Rows from block 5, named by matrix and row number. Rows with one number belong to one channel. Each number is 50 + 15 x the weight over its row's rms, rounded and kept within 0 to 99. All counts start at 0. After the name is the row's rms in percent of the matrix's.
# filt: filter width-5 conv (model.blocks.5.filt.weight, 128x128x5), inputs 0-8, a 5 kernel for each
# gate: gate width-5 conv (model.blocks.5.gate.weight, 128x128x5), inputs 0-8, a 5 kernel for each
# out: residual pointwise conv (model.blocks.5.out.weight, 128x128x1, transposed), outputs 0-42
filt.45 099:48 27 64 40 39 28 25 41 53 66 55 66 47 49 57 26 62 33 50 58 56 78 43 34 59 51 19 40 52 67 45 55 61 33 52 45 19 68 38 32 34 59 70 90 78
gate.45 098:56 61 53 54 51 66 59 54 68 62 34 47 55 30 28 55 63 56 51 54 36 21 47 54 38 40 69 58 46 78 86 25 47 60 39 59 24 41 59 55 38 36 64 53 72
out.45 088:60 37 46 53 46 39 58 35 89 37 71 54 47 42 32 33 63 42 37 40 59 62 56 76 86 40 26 58 39 29 66 60 63 44 46 51 55 69 25 30 57 31 65
filt.46 100:67 59 63 68 22 51 60 33 20 57 43 28 41 36 60 45 46 38 70 45 48 54 26 34 34 63 45 57 35 49 58 45 63 82 56 66 61 58 87 62 55 78 55 49 33
gate.46 100:65 30 62 42 56 50 34 55 53 79 23 53 67 41 48 34 57 60 52 52 46 37 35 40 50 60 71 47 38 55 53 54 45 59 39 65 42 38 45 49 59 23 15 57 54
out.46 096:52 63 60 55 57 31 57 66 30 68 36 61 58 48 91 59 48 70 36 46 64 56 76 40 32 64 58 43 67 67 62 29 64 32 39 46 50 43 54 31 33 86 43
filt.47 099:26 46 38 44 42 78 66 46 54 13 57 40 50 57 31 66 57 58 49 55 66 44 44 63 62 48 49 65 52 34 53 46 37 62 71 57 57 55 64 80 40 56 31 47 61
gate.47 099:53 53 60 64 83 31 10 68 73 67 32 23 59 67 59 50 26 44 25 33 33 37 58 39 45 33 33 52 69 60 53 79 51 41 36 69 70 49 39 61 64 41 51 36 32
out.47 084:59 58 47 40 79 34 65 51 51 67 60 64 33 41 54 53 32 68 45 34 64 50 66 62 10 65 41 40 46 86 59 23 39 57 31 42 54 64 65 50 22 58 34
filt.48 099:66 80 71 79 59 48 70 49 35 32 49 61 46 38 44 46 62 39 36 71 84 67 35 30 45 41 48 48 51 45 59 35 43 68 55 61 45 43 87 57 52 68 54 34 39
gate.48 101:44 28 38 41 42 44 45 43 62 40 34 58 38 14 43 60 44 30 48 54 40 72 54 59 42 82 53 70 53 31 34 56 45 51 66 35 56 61 67 55 53 83 77 59 23
out.48 066:82 26 67 26 35 35 43 59 78 42 81 54 57 36 45 72 45 65 44 16 70 45 83 64 39 61 39 47 61 66 74 47 43 69 41 55 58 72 49 40 44 79 45
filt.49 098:26 22 51 63 56 25 44 50 35 49 32 37 42 33 68 52 38 51 53 67 28 35 57 52 75 59 64 50 50 38 39 47 36 60 54 46 30 48 55 49 46 43 47 69 88
gate.49 100:64 52 53 25 60 49 50 53 55 31 63 36 52 73 71 40 38 59 95 66 41 20 42 48 27 24 55 60 39 53 62 40 49 46 60 59 59 52 46 82 42 17 51 31 34
out.49 099:54 37 43 48 53 45 39 50 55 59 55 65 23 52 34 64 04 62 55 47 66 63 57 71 38 50 44 29 40 55 27 22 57 61 42 65 61 51 59 47 37 34 52
filt.50 099:24 53 57 38 25 53 61 71 39 31 53 56 51 09 06 41 46 55 45 31 45 53 73 47 45 63 57 45 55 55 46 31 39 52 68 22 31 55 72 68 45 42 56 41 52
gate.50 101:32 39 60 39 63 61 42 41 53 61 54 54 50 34 55 68 55 46 39 48 68 26 41 52 32 42 54 39 34 51 35 46 68 61 41 40 46 49 24 44 66 32 46 28 47
out.50 092:29 66 28 43 29 74 57 43 28 44 39 31 51 34 61 55 44 40 56 66 41 65 33 24 63 38 57 29 42 20 19 38 73 36 39 41 49 31 35 42 55 47 46
filt.51 098:56 64 57 52 58 62 26 50 62 49 49 36 61 66 54 47 41 66 48 70 52 60 63 57 40 43 36 23 42 64 46 73 71 40 38 44 83 56 36 25 49 51 57 47 36
gate.51 099:78 36 87 75 50 44 68 50 60 61 43 58 39 45 47 60 93 25 50 58 73 37 19 34 67 33 42 73 79 59 75 43 45 55 43 69 16 69 60 45 50 63 44 62 73
out.51 092:65 51 49 29 55 53 35 45 62 39 66 70 54 75 50 30 53 60 58 45 61 45 51 41 43 61 74 50 39 59 50 44 35 81 60 61 34 54 61 59 46 46 51
filt.52 097:37 55 23 54 63 30 42 42 65 53 16 38 30 34 46 22 45 44 23 45 72 69 51 65 84 56 43 62 84 45 43 58 35 47 57 57 74 59 56 84 43 50 54 68 69
gate.52 099:56 58 28 44 51 66 49 40 58 56 52 68 72 62 73 56 71 54 32 52 56 51 41 47 45 54 14 37 73 40 52 76 40 50 60 52 49 41 47 53 50 53 56 34 43
out.52 108:43 66 49 70 56 69 58 57 36 65 30 33 43 29 34 50 48 47 47 43 50 44 26 52 35 40 40 36 39 64 45 43 48 51 35 69 54 51 50 53 43 46 33
filt.53 099:26 60 54 70 46 69 69 50 51 17 49 25 39 55 29 51 37 72 55 38 60 27 46 49 46 53 71 53 57 47 56 32 44 56 77 35 53 66 57 71 51 65 60 35 43
gate.53 099:52 64 41 33 54 60 47 19 87 62 43 32 16 47 35 62 54 45 56 48 53 49 43 51 56 32 89 49 55 68 43 48 78 46 67 53 45 43 28 52 59 72 40 38 49
out.53 078:39 54 40 48 07 47 58 49 53 24 48 51 65 45 48 41 83 52 22 47 49 54 62 47 98 33 29 44 65 11 61 45 67 41 47 39 61 56 08 34 56 41 53
filt.54 100:30 47 55 42 35 62 65 53 54 52 66 64 53 77 58 56 41 55 77 78 58 38 35 58 66 51 58 55 30 24 49 42 56 60 61 34 52 56 69 55 56 54 54 28 29
gate.54 100:52 23 52 53 64 55 59 53 18 28 53 55 47 48 54 09 55 68 48 54 34 47 54 42 32 78 50 62 57 53 27 39 51 56 66 57 54 52 66 52 36 60 62 31 43
out.54 118:63 50 67 58 41 43 27 70 53 50 43 43 69 46 61 60 47 49 57 33 52 25 89 45 37 64 63 59 76 62 76 57 45 50 48 78 58 37 46 39 93 64 60
filt.55 101:48 40 51 33 35 55 62 46 45 47 92 97 47 58 46 53 62 37 54 45 64 82 71 53 46 46 28 27 31 49 35 47 49 43 41 48 50 74 45 45 43 67 64 72 63
gate.55 100:40 41 39 64 48 45 44 62 29 33 59 71 48 14 53 61 40 58 64 51 36 91 55 31 48 80 32 40 49 47 28 59 32 40 43 31 60 42 73 49 33 73 56 57 60
out.55 119:33 37 71 75 54 43 35 34 46 56 54 50 45 28 52 53 24 32 44 53 41 61 43 62 00 65 46 49 62 68 42 50 52 40 33 49 49 50 72 90 55 55 68
filt.56 099:49 44 62 53 44 70 59 84 65 65 63 69 52 40 36 89 34 40 62 41 52 49 56 45 70 54 56 92 69 57 52 42 33 43 38 37 44 24 27 75 49 58 52 62 82
gate.56 100:43 60 68 57 70 65 40 48 50 53 39 42 58 37 77 40 36 43 73 46 36 47 44 41 62 86 58 20 31 42 42 61 76 81 68 23 65 75 50 33 60 59 22 47 18
out.56 078:39 49 40 46 43 78 23 50 72 34 44 20 71 29 34 41 39 30 69 20 41 44 43 26 64 32 50 44 42 37 52 69 47 70 57 66 50 34 39 29 61 30 60
filt.57 102:42 36 61 40 46 57 52 54 54 62 52 23 47 28 33 48 41 53 68 26 45 19 45 39 56 20 69 40 36 75 54 36 73 54 38 36 17 54 41 35 37 23 46 42 34
gate.57 100:41 64 61 50 44 38 44 53 56 30 44 52 50 39 22 62 33 37 60 33 46 46 47 24 37 46 78 48 42 61 62 60 71 39 34 56 44 60 44 69 38 41 50 43 37
out.57 105:39 80 21 43 66 66 81 31 20 44 30 51 33 51 47 53 46 50 68 65 44 28 52 42 59 38 50 25 44 38 46 65 57 52 54 33 77 36 44 26 32 35 52
filt.58 099:28 53 61 51 62 33 59 59 61 38 49 55 99 45 22 42 38 63 47 18 39 42 56 63 66 51 62 33 52 45 36 49 43 33 61 37 29 31 37 70 43 41 51 68 93
gate.58 099:50 58 55 75 80 39 67 55 63 57 25 48 44 75 69 40 51 24 42 64 29 40 63 49 53 61 47 39 44 38 63 64 52 33 54 50 49 51 39 48 45 37 29 50 69
out.58 089:40 27 54 60 52 43 32 41 74 40 58 44 48 23 15 48 41 16 40 51 43 44 37 76 52 28 25 61 53 49 57 61 53 37 31 63 51 68 46 52 78 26 67
filt.59 101:54 62 73 44 35 49 66 47 61 57 50 45 51 55 53 26 27 59 73 70 57 45 36 55 43 55 96 61 38 46 50 39 53 78 40 56 17 32 46 28 57 42 48 56 51
gate.59 098:32 35 52 54 54 07 61 66 51 44 31 64 64 62 60 61 37 65 43 19 43 57 63 66 45 38 53 46 20 52 89 38 52 51 32 64 46 46 48 48 37 64 48 65 59
out.59 106:48 60 65 59 76 81 68 37 55 58 30 46 64 45 54 35 81 36 42 48 52 49 39 36 58 46 23 50 60 44 86 75 45 28 28 36 49 48 39 57 49 44 60
filt.60 101:55 54 50 84 78 32 39 65 77 66 30 30 43 61 53 52 68 30 48 43 34 54 49 46 61 45 39 55 96 73 45 89 64 40 34 68 79 42 38 41 42 45 29 35 73
gate.60 101:61 64 39 72 65 62 68 46 51 30 66 75 27 46 47 37 56 38 35 49 45 74 36 45 48 72 57 42 61 36 29 54 80 51 84 32 41 74 57 57 43 84 65 63 49
out.60 083:35 71 60 56 51 70 45 67 48 59 24 37 43 48 65 55 61 67 31 38 48 48 43 47 56 25 48 40 34 58 48 40 38 44 46 53 53 36 60 58 30 76 25
filt.61 100:57 40 38 81 43 22 46 62 25 59 41 43 46 69 73 53 37 54 70 58 49 58 47 23 47 43 67 64 25 55 35 39 31 51 29 45 36 41 60 22 55 37 45 39 28
gate.61 100:66 40 62 51 38 66 64 58 71 59 58 54 39 41 55 36 67 33 28 61 44 54 61 47 17 50 69 38 48 63 43 40 56 46 24 44 34 50 38 33 34 31 41 61 11
out.61 091:64 39 74 44 69 50 49 56 58 56 66 67 69 54 69 58 64 47 42 43 59 51 70 61 36 61 46 74 62 66 74 64 28 29 45 37 36 68 55 73 55 79 35
filt.62 102:78 35 50 70 56 54 44 32 61 72 56 51 32 61 79 47 52 46 59 72 73 56 32 46 53 43 33 54 52 47 75 60 53 63 27 84 66 74 52 37 81 62 33 45 37
gate.62 102:47 62 40 48 45 50 42 58 54 44 40 33 71 45 70 43 42 77 41 39 22 30 65 31 86 70 62 26 64 48 51 70 61 43 72 43 65 34 35 57 57 40 56 36 48
out.62 093:54 56 68 52 58 33 31 74 32 72 37 57 49 66 68 67 16 72 63 41 46 47 85 55 04 62 80 47 69 75 43 43 53 46 47 61 58 33 75 66 45 69 38
filt.63 099:53 62 61 48 56 69 47 61 77 52 39 31 56 45 44 65 51 59 70 48 12 42 63 28 23 61 84 42 81 55 37 58 73 29 58 50 58 39 16 63 16 20 47 44 39
gate.63 100:45 42 62 71 32 42 59 44 26 53 40 59 53 50 47 52 20 38 59 47 33 40 39 26 46 42 77 46 09 42 41 24 61 71 52 56 38 55 82 54 62 62 81 33 41
out.63 104:45 76 27 39 73 78 88 37 30 78 34 47 30 37 53 63 49 60 49 61 49 45 41 36 47 25 31 38 35 71 51 54 52 78 42 48 69 44 68 54 00 48 37
filt.64 101:20 26 41 61 56 56 69 44 51 46 67 57 60 61 45 55 59 41 35 54 62 53 48 59 53 65 71 61 58 39 36 43 44 41 56 27 26 37 73 67 59 72 60 49 67
gate.64 103:59 70 37 38 49 57 64 42 63 51 40 77 39 66 56 43 51 44 77 80 62 50 37 27 37 45 44 74 48 40 64 71 76 60 29 52 43 63 37 22 70 59 55 13 22
out.64 125:48 64 42 60 44 61 43 44 47 44 45 52 47 37 31 35 56 51 45 43 57 47 46 61 58 48 30 33 41 43 41 33 49 44 22 39 57 42 37 47 52 35 39
filt.65 099:26 43 57 65 57 65 54 41 41 48 82 70 18 42 43 64 53 33 25 67 60 77 22 54 50 35 46 64 47 24 55 39 52 61 46 42 38 69 76 68 53 60 41 76 61
gate.65 100:58 75 69 45 35 38 21 56 39 41 27 28 56 31 41 75 45 61 62 28 29 41 34 31 34 33 46 47 50 42 28 54 43 54 45 52 72 53 47 60 42 41 42 32 31
out.65 093:47 56 44 70 35 41 43 67 47 35 36 40 60 57 28 35 46 32 64 39 38 46 48 73 60 49 56 38 53 33 42 52 50 25 39 57 60 59 21 46 82 11 49
filt.66 101:37 41 58 48 15 35 62 51 33 78 13 40 43 48 67 47 66 32 47 55 42 32 46 56 59 48 40 57 32 69 72 53 56 86 38 73 42 42 79 15 63 45 26 39 48
gate.66 103:49 62 63 66 52 72 43 47 88 47 63 40 33 56 26 54 27 42 44 52 45 57 49 52 43 78 64 38 68 60 42 55 68 37 60 31 69 55 44 68 46 56 70 47 26
out.66 084:21 27 55 67 24 40 21 15 54 37 72 60 67 55 50 63 59 52 49 60 25 87 63 67 52 38 58 53 51 44 33 38 52 44 54 37 61 38 55 72 43 56 55
filt.67 100:65 11 34 59 61 54 33 45 40 59 88 35 37 35 42 60 58 39 32 68 87 35 59 57 52 38 47 61 42 63 51 22 36 70 53 42 50 58 83 49 65 76 75 51 52
gate.67 101:80 20 38 66 58 57 57 66 56 53 37 45 74 51 51 30 63 45 46 53 52 53 62 69 68 59 60 75 60 26 76 46 32 64 61 75 40 30 57 60 52 62 53 46 63
out.67 103:47 71 55 49 83 78 48 37 22 74 28 52 63 23 65 38 38 47 74 29 45 42 70 28 28 52 50 38 50 60 61 64 40 47 18 51 57 31 55 35 38 52 48
filt.68 099:71 43 23 68 36 39 52 80 86 54 45 51 54 19 30 55 40 55 43 61 39 73 43 35 33 32 24 63 84 46 63 73 40 41 36 72 58 32 45 55 29 16 18 39 29
gate.68 099:75 54 46 53 55 45 45 65 47 51 54 76 59 29 52 58 57 39 31 52 37 67 56 28 46 37 41 40 41 73 63 58 44 46 41 61 40 27 48 45 37 62 68 82 83
out.68 092:52 57 22 57 49 50 71 74 33 87 43 56 22 54 51 73 28 81 56 36 60 55 50 40 48 33 53 33 36 71 27 30 62 70 58 52 71 43 67 47 19 60 28
filt.69 098:29 52 53 64 55 64 21 71 61 29 69 26 62 66 28 49 20 32 48 42 82 35 62 54 41 15 48 46 37 50 53 63 57 35 65 53 62 57 42 81 65 39 43 56 66
gate.69 101:69 57 62 63 58 41 58 60 57 65 51 61 48 31 47 25 38 58 14 49 69 94 37 20 47 48 28 46 63 70 64 65 50 72 42 61 52 50 74 44 62 62 29 51 47
out.69 101:58 44 41 51 19 28 33 62 25 43 51 75 41 62 42 53 39 62 52 55 60 49 51 79 29 69 60 45 53 55 40 17 61 37 53 49 68 46 58 63 87 51 52
filt.70 100:22 62 42 53 66 40 70 51 30 50 35 44 52 65 57 51 55 99 59 25 41 30 26 66 48 54 58 49 39 59 44 27 52 65 56 65 56 42 78 76 60 45 51 58 38
gate.70 098:63 33 46 64 58 51 39 55 53 70 52 43 42 38 56 33 66 62 28 22 70 24 34 80 62 59 48 64 61 51 58 44 39 68 77 60 47 47 57 40 60 48 38 54 53
out.70 074:62 23 74 27 60 41 24 49 69 46 69 48 60 40 63 57 12 39 59 46 47 66 64 43 19 90 53 70 56 54 41 47 44 58 59 59 26 64 67 63 46 65 67
filt.71 100:53 62 51 31 46 39 89 62 53 34 24 77 53 37 42 22 55 81 72 33 37 57 31 35 43 47 55 61 45 59 66 46 30 36 39 62 19 38 35 63 19 52 54 49 62
gate.71 102:52 70 22 51 68 44 39 44 48 54 48 42 42 51 70 49 53 47 64 56 49 50 41 17 53 44 49 63 48 26 41 77 41 55 71 52 71 47 37 29 85 78 50 26 34
out.71 109:63 46 47 34 66 33 71 56 30 60 54 76 43 80 75 64 39 71 49 56 63 64 44 45 34 72 73 60 51 63 35 37 51 45 60 39 27 50 69 67 34 59 46
filt.72 100:37 54 67 29 42 61 67 41 57 43 72 47 51 77 54 47 31 31 52 47 51 63 57 37 27 36 77 48 64 86 38 21 76 31 29 37 42 85 29 47 57 57 50 47 49
gate.72 099:57 47 75 45 66 43 64 43 68 81 17 46 64 55 56 55 44 39 33 66 34 38 42 51 33 47 38 44 64 56 71 44 73 47 40 86 24 61 58 49 49 61 38 52 65
out.72 114:64 30 72 58 48 42 12 60 73 33 68 38 66 27 56 47 25 28 61 30 56 65 75 57 39 50 52 51 48 57 58 77 31 50 66 60 38 56 47 55 67 56 60
filt.73 101:52 50 53 44 39 62 57 39 61 32 55 30 42 64 15 95 45 27 54 17 50 48 65 62 33 57 84 57 39 83 52 32 59 66 57 45 36 48 50 53 52 58 51 54 59
gate.73 100:58 76 72 34 49 60 66 86 55 48 62 64 54 24 49 56 42 42 50 60 26 67 67 37 33 33 51 67 69 38 55 81 53 53 78 36 60 43 51 65 32 65 70 63 21
out.73 094:48 18 40 47 56 57 43 52 71 65 58 37 48 30 19 44 42 38 66 22 44 32 49 60 51 28 30 69 46 48 51 69 43 69 43 81 60 54 38 41 69 39 49
filt.74 101:48 80 74 57 58 33 59 53 63 80 51 48 56 70 50 48 37 43 58 57 59 58 56 80 54 32 44 71 45 54 70 59 45 74 37 47 71 43 41 27 42 52 48 62 55
gate.74 102:49 23 50 57 56 16 53 64 29 39 25 32 55 40 50 57 55 34 43 66 23 51 44 55 51 33 30 68 52 21 56 45 21 56 55 70 44 28 65 74 39 61 41 47 60
out.74 082:57 62 47 50 89 64 81 42 35 76 30 51 39 38 55 58 37 47 62 43 56 23 65 26 45 54 38 46 60 51 73 70 61 66 23 56 82 34 56 23 29 52 66
filt.75 098:22 37 38 18 48 29 67 39 54 48 36 67 49 58 61 61 54 24 34 63 45 63 56 64 56 37 50 61 81 41 59 38 52 27 38 49 23 49 28 35 62 73 53 67 54
gate.75 099:81 49 43 52 58 64 63 55 61 61 06 68 39 39 81 18 59 66 29 58 66 57 49 43 54 53 45 61 59 61 41 46 65 23 03 79 22 46 40 36 74 55 41 25 60
out.75 110:30 52 56 44 71 74 50 34 50 67 40 56 85 37 66 52 62 41 63 54 29 61 45 36 42 64 55 75 66 56 51 58 38 26 22 27 38 39 57 80 57 51 50
filt.76 099:44 47 46 55 55 44 38 65 44 42 55 25 34 53 36 60 36 30 46 67 52 40 42 52 07 38 21 78 59 52 62 46 40 78 49 62 75 63 79 64 45 31 40 36 49
gate.76 099:63 36 45 66 72 51 45 65 43 53 63 50 55 30 66 34 44 44 37 53 76 84 56 30 37 49 44 49 55 58 47 68 48 52 58 34 51 37 70 42 60 37 89 64 57
out.76 109:44 47 53 83 25 40 43 68 38 64 30 51 52 49 72 87 50 80 38 60 47 52 76 52 63 44 65 55 63 54 51 31 74 45 48 68 75 24 53 45 44 74 52
filt.77 099:48 40 25 32 51 32 72 54 60 59 30 61 33 30 73 40 40 53 63 54 45 74 37 03 59 37 46 76 56 28 74 59 47 48 49 67 27 44 51 51 45 48 61 44 31
gate.77 102:85 44 38 45 67 51 54 18 56 62 61 73 50 50 58 31 78 67 23 20 66 72 34 51 49 69 15 52 72 43 48 64 55 49 51 65 67 48 46 47 56 47 26 65 50
out.77 116:53 49 42 21 63 48 74 49 42 50 42 50 44 59 70 54 51 49 58 67 46 29 46 24 60 50 63 57 54 52 66 65 55 51 52 45 34 48 54 21 54 63 63
filt.78 101:37 16 63 70 53 32 20 81 80 63 58 49 59 84 66 77 49 43 53 58 33 58 51 21 42 44 48 66 64 76 48 59 64 34 35 60 52 43 42 52 40 46 55 54 51
gate.78 099:64 43 49 48 52 61 46 63 49 47 54 36 34 28 68 48 39 48 40 58 50 67 40 18 49 50 52 83 71 22 48 71 51 56 54 39 64 64 63 54 34 55 58 29 34
out.78 117:19 35 71 81 40 61 30 40 89 45 70 36 65 47 63 60 55 45 47 52 22 80 48 36 68 31 51 55 28 48 38 60 44 68 77 56 33 42 61 54 27 68 38
filt.79 099:49 45 44 27 51 34 30 60 41 50 56 29 73 48 37 57 14 61 51 20 31 49 60 51 42 44 58 45 52 76 59 66 49 34 43 47 52 35 29 48 19 50 51 39 68
gate.79 101:65 61 75 65 55 58 56 59 07 73 34 48 54 51 66 41 34 58 67 43 39 58 70 40 53 62 62 43 51 48 51 69 62 72 44 65 77 58 70 36 41 83 63 30 54
out.79 131:19 38 61 57 69 68 60 23 60 60 54 43 60 45 61 56 70 38 38 74 24 56 29 27 65 46 46 69 48 50 52 70 53 46 54 34 36 44 62 62 22 57 50
filt.80 102:33 60 52 16 25 50 41 07 40 37 48 49 28 56 54 71 40 45 45 37 79 45 19 48 62 25 34 48 38 55 62 41 55 48 40 49 36 86 46 40 60 43 47 16 62
gate.80 101:85 45 39 61 30 69 48 64 63 77 85 54 38 56 56 35 50 53 47 88 48 46 23 50 57 43 42 46 57 44 77 92 35 63 57 59 44 29 56 40 52 54 37 57 36
out.80 098:39 36 66 35 74 36 46 33 64 54 67 77 62 75 63 52 43 62 60 60 37 70 60 51 29 71 67 61 43 81 40 49 36 55 62 30 42 65 73 87 26 60 45
filt.81 098:44 64 87 55 63 50 61 52 40 69 51 33 33 37 42 58 34 27 33 69 57 34 37 71 57 46 65 89 48 51 49 34 42 59 46 57 49 73 54 58 50 50 42 64 71
gate.81 100:50 30 44 36 59 46 68 47 39 77 57 51 57 44 50 39 28 59 52 56 62 54 60 53 44 34 67 54 36 42 62 36 54 67 35 48 41 41 54 31 57 60 54 29 41
out.81 093:72 55 41 61 42 47 42 58 54 46 49 46 32 25 34 58 33 58 53 24 78 45 80 53 63 22 24 22 36 49 63 45 53 66 40 75 87 40 39 11 42 32 48
filt.82 100:37 57 37 42 47 80 64 41 42 49 55 35 66 39 62 71 60 65 27 70 62 52 43 45 53 33 38 28 50 27 57 58 54 67 72 31 39 47 67 45 49 62 61 64 65
gate.82 097:30 41 39 54 44 64 60 21 67 90 38 44 44 86 84 59 60 54 40 67 47 52 23 52 35 54 56 55 35 63 47 50 49 59 32 42 37 44 54 23 69 39 40 25 04
out.82 081:57 42 59 48 50 20 50 34 54 40 57 67 37 63 46 64 33 43 49 62 39 47 65 58 41 74 44 63 85 45 70 60 64 57 48 56 72 52 57 50 45 27 99
filt.83 102:61 35 37 49 46 68 89 45 30 34 63 60 50 64 47 44 87 57 39 48 62 50 59 64 54 45 38 60 27 35 50 27 25 54 70 53 37 45 62 69 49 59 67 44 45
gate.83 101:51 53 46 70 61 72 60 65 49 48 40 65 69 57 47 63 52 65 58 27 36 54 65 48 62 75 66 58 42 59 30 34 46 48 26 45 49 27 48 55 44 53 36 33 50
out.83 106:46 40 47 34 46 34 54 57 43 66 40 68 58 57 69 68 45 62 34 74 51 53 50 39 35 79 59 70 87 53 45 18 74 40 32 43 38 35 69 64 65 63 62
filt.84 099:32 30 65 33 46 47 64 46 66 59 38 29 52 63 62 51 45 55 61 59 80 35 43 78 40 44 50 45 55 49 76 27 44 56 41 49 23 65 41 29 84 36 63 66 41
gate.84 100:67 59 38 78 74 69 35 34 39 58 49 54 42 37 60 42 76 39 12 70 48 44 61 62 51 57 43 34 41 57 37 49 63 42 54 51 63 38 55 39 64 86 40 41 52
out.84 100:48 32 49 41 74 54 40 26 64 56 65 73 65 59 48 25 31 36 90 43 48 65 43 39 36 69 64 57 41 56 41 61 21 46 29 29 30 61 63 66 64 27 53
filt.85 096:69 74 48 63 50 43 25 48 45 56 51 31 44 30 43 56 31 25 46 68 51 56 61 40 49 24 45 54 92 56 46 52 51 51 52 58 66 58 53 44 53 45 38 39 56
gate.85 099:58 73 44 33 53 59 49 58 83 72 59 81 67 76 57 43 47 77 57 39 31 54 49 53 76 70 48 40 58 53 61 77 69 45 54 58 60 49 26 51 37 62 56 45 74
out.85 088:69 55 50 30 49 61 43 62 65 53 55 43 54 41 38 50 48 60 66 20 58 25 75 43 48 42 38 36 29 64 62 66 36 76 56 72 75 59 35 18 53 54 45
filt.86 099:43 06 35 45 30 12 17 52 48 49 21 57 83 52 56 51 44 53 54 33 28 47 45 74 54 46 35 41 32 23 64 67 48 93 56 91 41 35 51 56 41 45 45 30 55
gate.86 097:58 54 19 33 52 58 71 48 53 65 39 44 28 39 44 59 83 74 33 44 68 57 62 68 65 46 48 47 66 57 60 53 65 58 63 57 44 72 46 56 60 81 86 24 36
out.86 089:39 52 56 47 66 40 61 53 35 77 22 60 39 80 70 66 28 64 62 68 35 32 48 22 33 65 90 62 67 65 41 35 64 47 32 60 45 32 85 62 44 53 62
filt.87 099:42 38 18 34 54 49 45 34 76 49 65 71 34 47 60 29 96 48 37 51 46 41 55 64 39 54 36 43 43 49 50 54 57 48 30 19 32 63 25 29 49 29 63 52 38
gate.87 100:46 54 60 63 79 69 46 58 88 54 56 61 29 70 55 56 55 47 73 47 67 84 42 54 50 67 47 57 72 69 36 60 54 48 41 60 56 63 45 61 61 39 30 59 27
out.87 100:24 38 71 58 71 59 59 27 44 63 71 51 57 31 61 70 74 37 32 82 28 59 50 58 31 46 36 69 63 51 54 61 56 28 42 21 44 53 67 81 41 60 56
filt.88 100:39 63 36 58 30 32 27 44 25 41 53 35 59 49 65 32 41 53 35 51 58 57 53 67 83 58 41 29 50 32 59 72 41 61 68 59 71 35 56 41 73 74 43 52 79
gate.88 100:21 51 64 39 61 43 49 47 54 37 50 51 47 47 39 49 35 40 72 37 44 54 72 53 33 62 46 59 67 64 52 49 46 47 79 37 56 77 45 64 50 31 73 73 54
out.88 094:60 43 72 57 71 63 31 27 81 48 48 54 55 46 44 18 37 44 55 33 65 68 53 52 30 59 44 40 36 66 64 49 32 52 21 46 41 58 62 74 61 43 53
filt.89 102:39 45 41 30 32 30 40 46 47 14 52 37 59 61 48 57 50 42 45 56 67 23 25 68 68 39 52 74 50 14 80 30 33 60 78 65 47 35 44 56 55 74 47 41 59
gate.89 100:59 52 63 72 60 35 34 67 49 50 39 43 65 51 71 43 11 75 51 44 35 36 33 37 78 56 47 65 54 39 57 77 25 42 61 54 74 39 51 72 47 49 59 37 45
out.89 077:22 18 66 78 43 24 28 47 73 64 68 76 65 53 63 42 54 69 40 57 40 88 61 72 46 48 64 66 61 76 55 43 51 43 51 50 38 63 65 71 37 49 44
filt.90 101:32 37 49 51 76 61 47 54 42 45 48 11 51 30 36 50 46 59 27 32 31 41 59 58 69 72 72 56 74 56 37 58 52 49 76 35 63 41 49 66 34 57 75 60 54
gate.90 101:40 84 36 24 70 45 32 59 75 64 28 66 65 41 59 59 37 77 88 42 19 43 46 05 50 33 46 39 54 44 52 73 71 53 56 43 68 36 33 49 44 62 59 42 43
out.90 092:61 42 25 30 56 71 63 71 63 56 55 30 48 23 39 41 70 55 42 21 59 55 46 40 83 24 12 53 24 36 53 47 44 56 55 49 47 56 10 21 45 54 21
filt.91 101:66 52 39 75 73 41 11 19 38 36 24 30 30 43 46 37 45 53 26 37 27 68 33 50 46 77 29 35 35 41 53 78 58 70 67 63 95 69 69 66 36 74 56 36 38
gate.91 099:58 43 53 38 45 65 13 57 66 46 85 52 45 70 40 34 70 71 80 35 51 21 50 43 68 59 40 44 47 57 50 38 47 53 72 52 46 35 39 65 45 10 28 14 44
out.91 081:53 30 75 69 31 33 26 49 55 63 51 77 51 65 76 71 32 66 45 47 54 54 87 41 30 85 72 66 74 60 52 30 62 50 27 65 53 36 73 57 41 80 69
filt.92 101:72 67 44 31 53 63 29 38 57 29 56 50 28 45 17 53 40 36 64 32 52 45 56 48 43 29 52 65 41 50 55 43 68 62 49 59 54 74 40 53 53 21 45 71 62
gate.92 097:38 41 70 59 54 36 68 26 31 46 29 22 35 43 40 43 51 60 15 27 56 11 39 85 44 66 38 27 39 43 69 65 63 65 55 66 55 58 68 50 34 36 39 43 63
out.92 095:62 46 38 54 14 23 45 70 48 35 59 56 29 54 17 57 46 56 40 43 59 49 48 85 46 49 30 50 54 33 43 34 61 35 50 56 72 62 28 56 75 24 56
filt.93 100:73 29 00 42 43 36 58 48 28 82 31 64 61 68 89 47 51 68 31 44 57 71 61 84 71 48 56 76 60 53 44 38 30 58 47 72 32 35 55 46 57 58 70 91 65
gate.93 102:55 54 35 30 57 72 66 56 58 63 32 49 64 61 56 53 71 38 33 74 28 62 52 56 54 55 36 49 76 47 62 47 54 54 61 52 53 44 38 49 28 62 38 39 63
out.93 083:43 70 85 70 75 59 54 29 59 57 33 31 48 55 48 38 51 47 40 60 39 45 53 58 23 52 41 46 53 67 71 41 39 34 20 45 42 48 79 76 40 49 54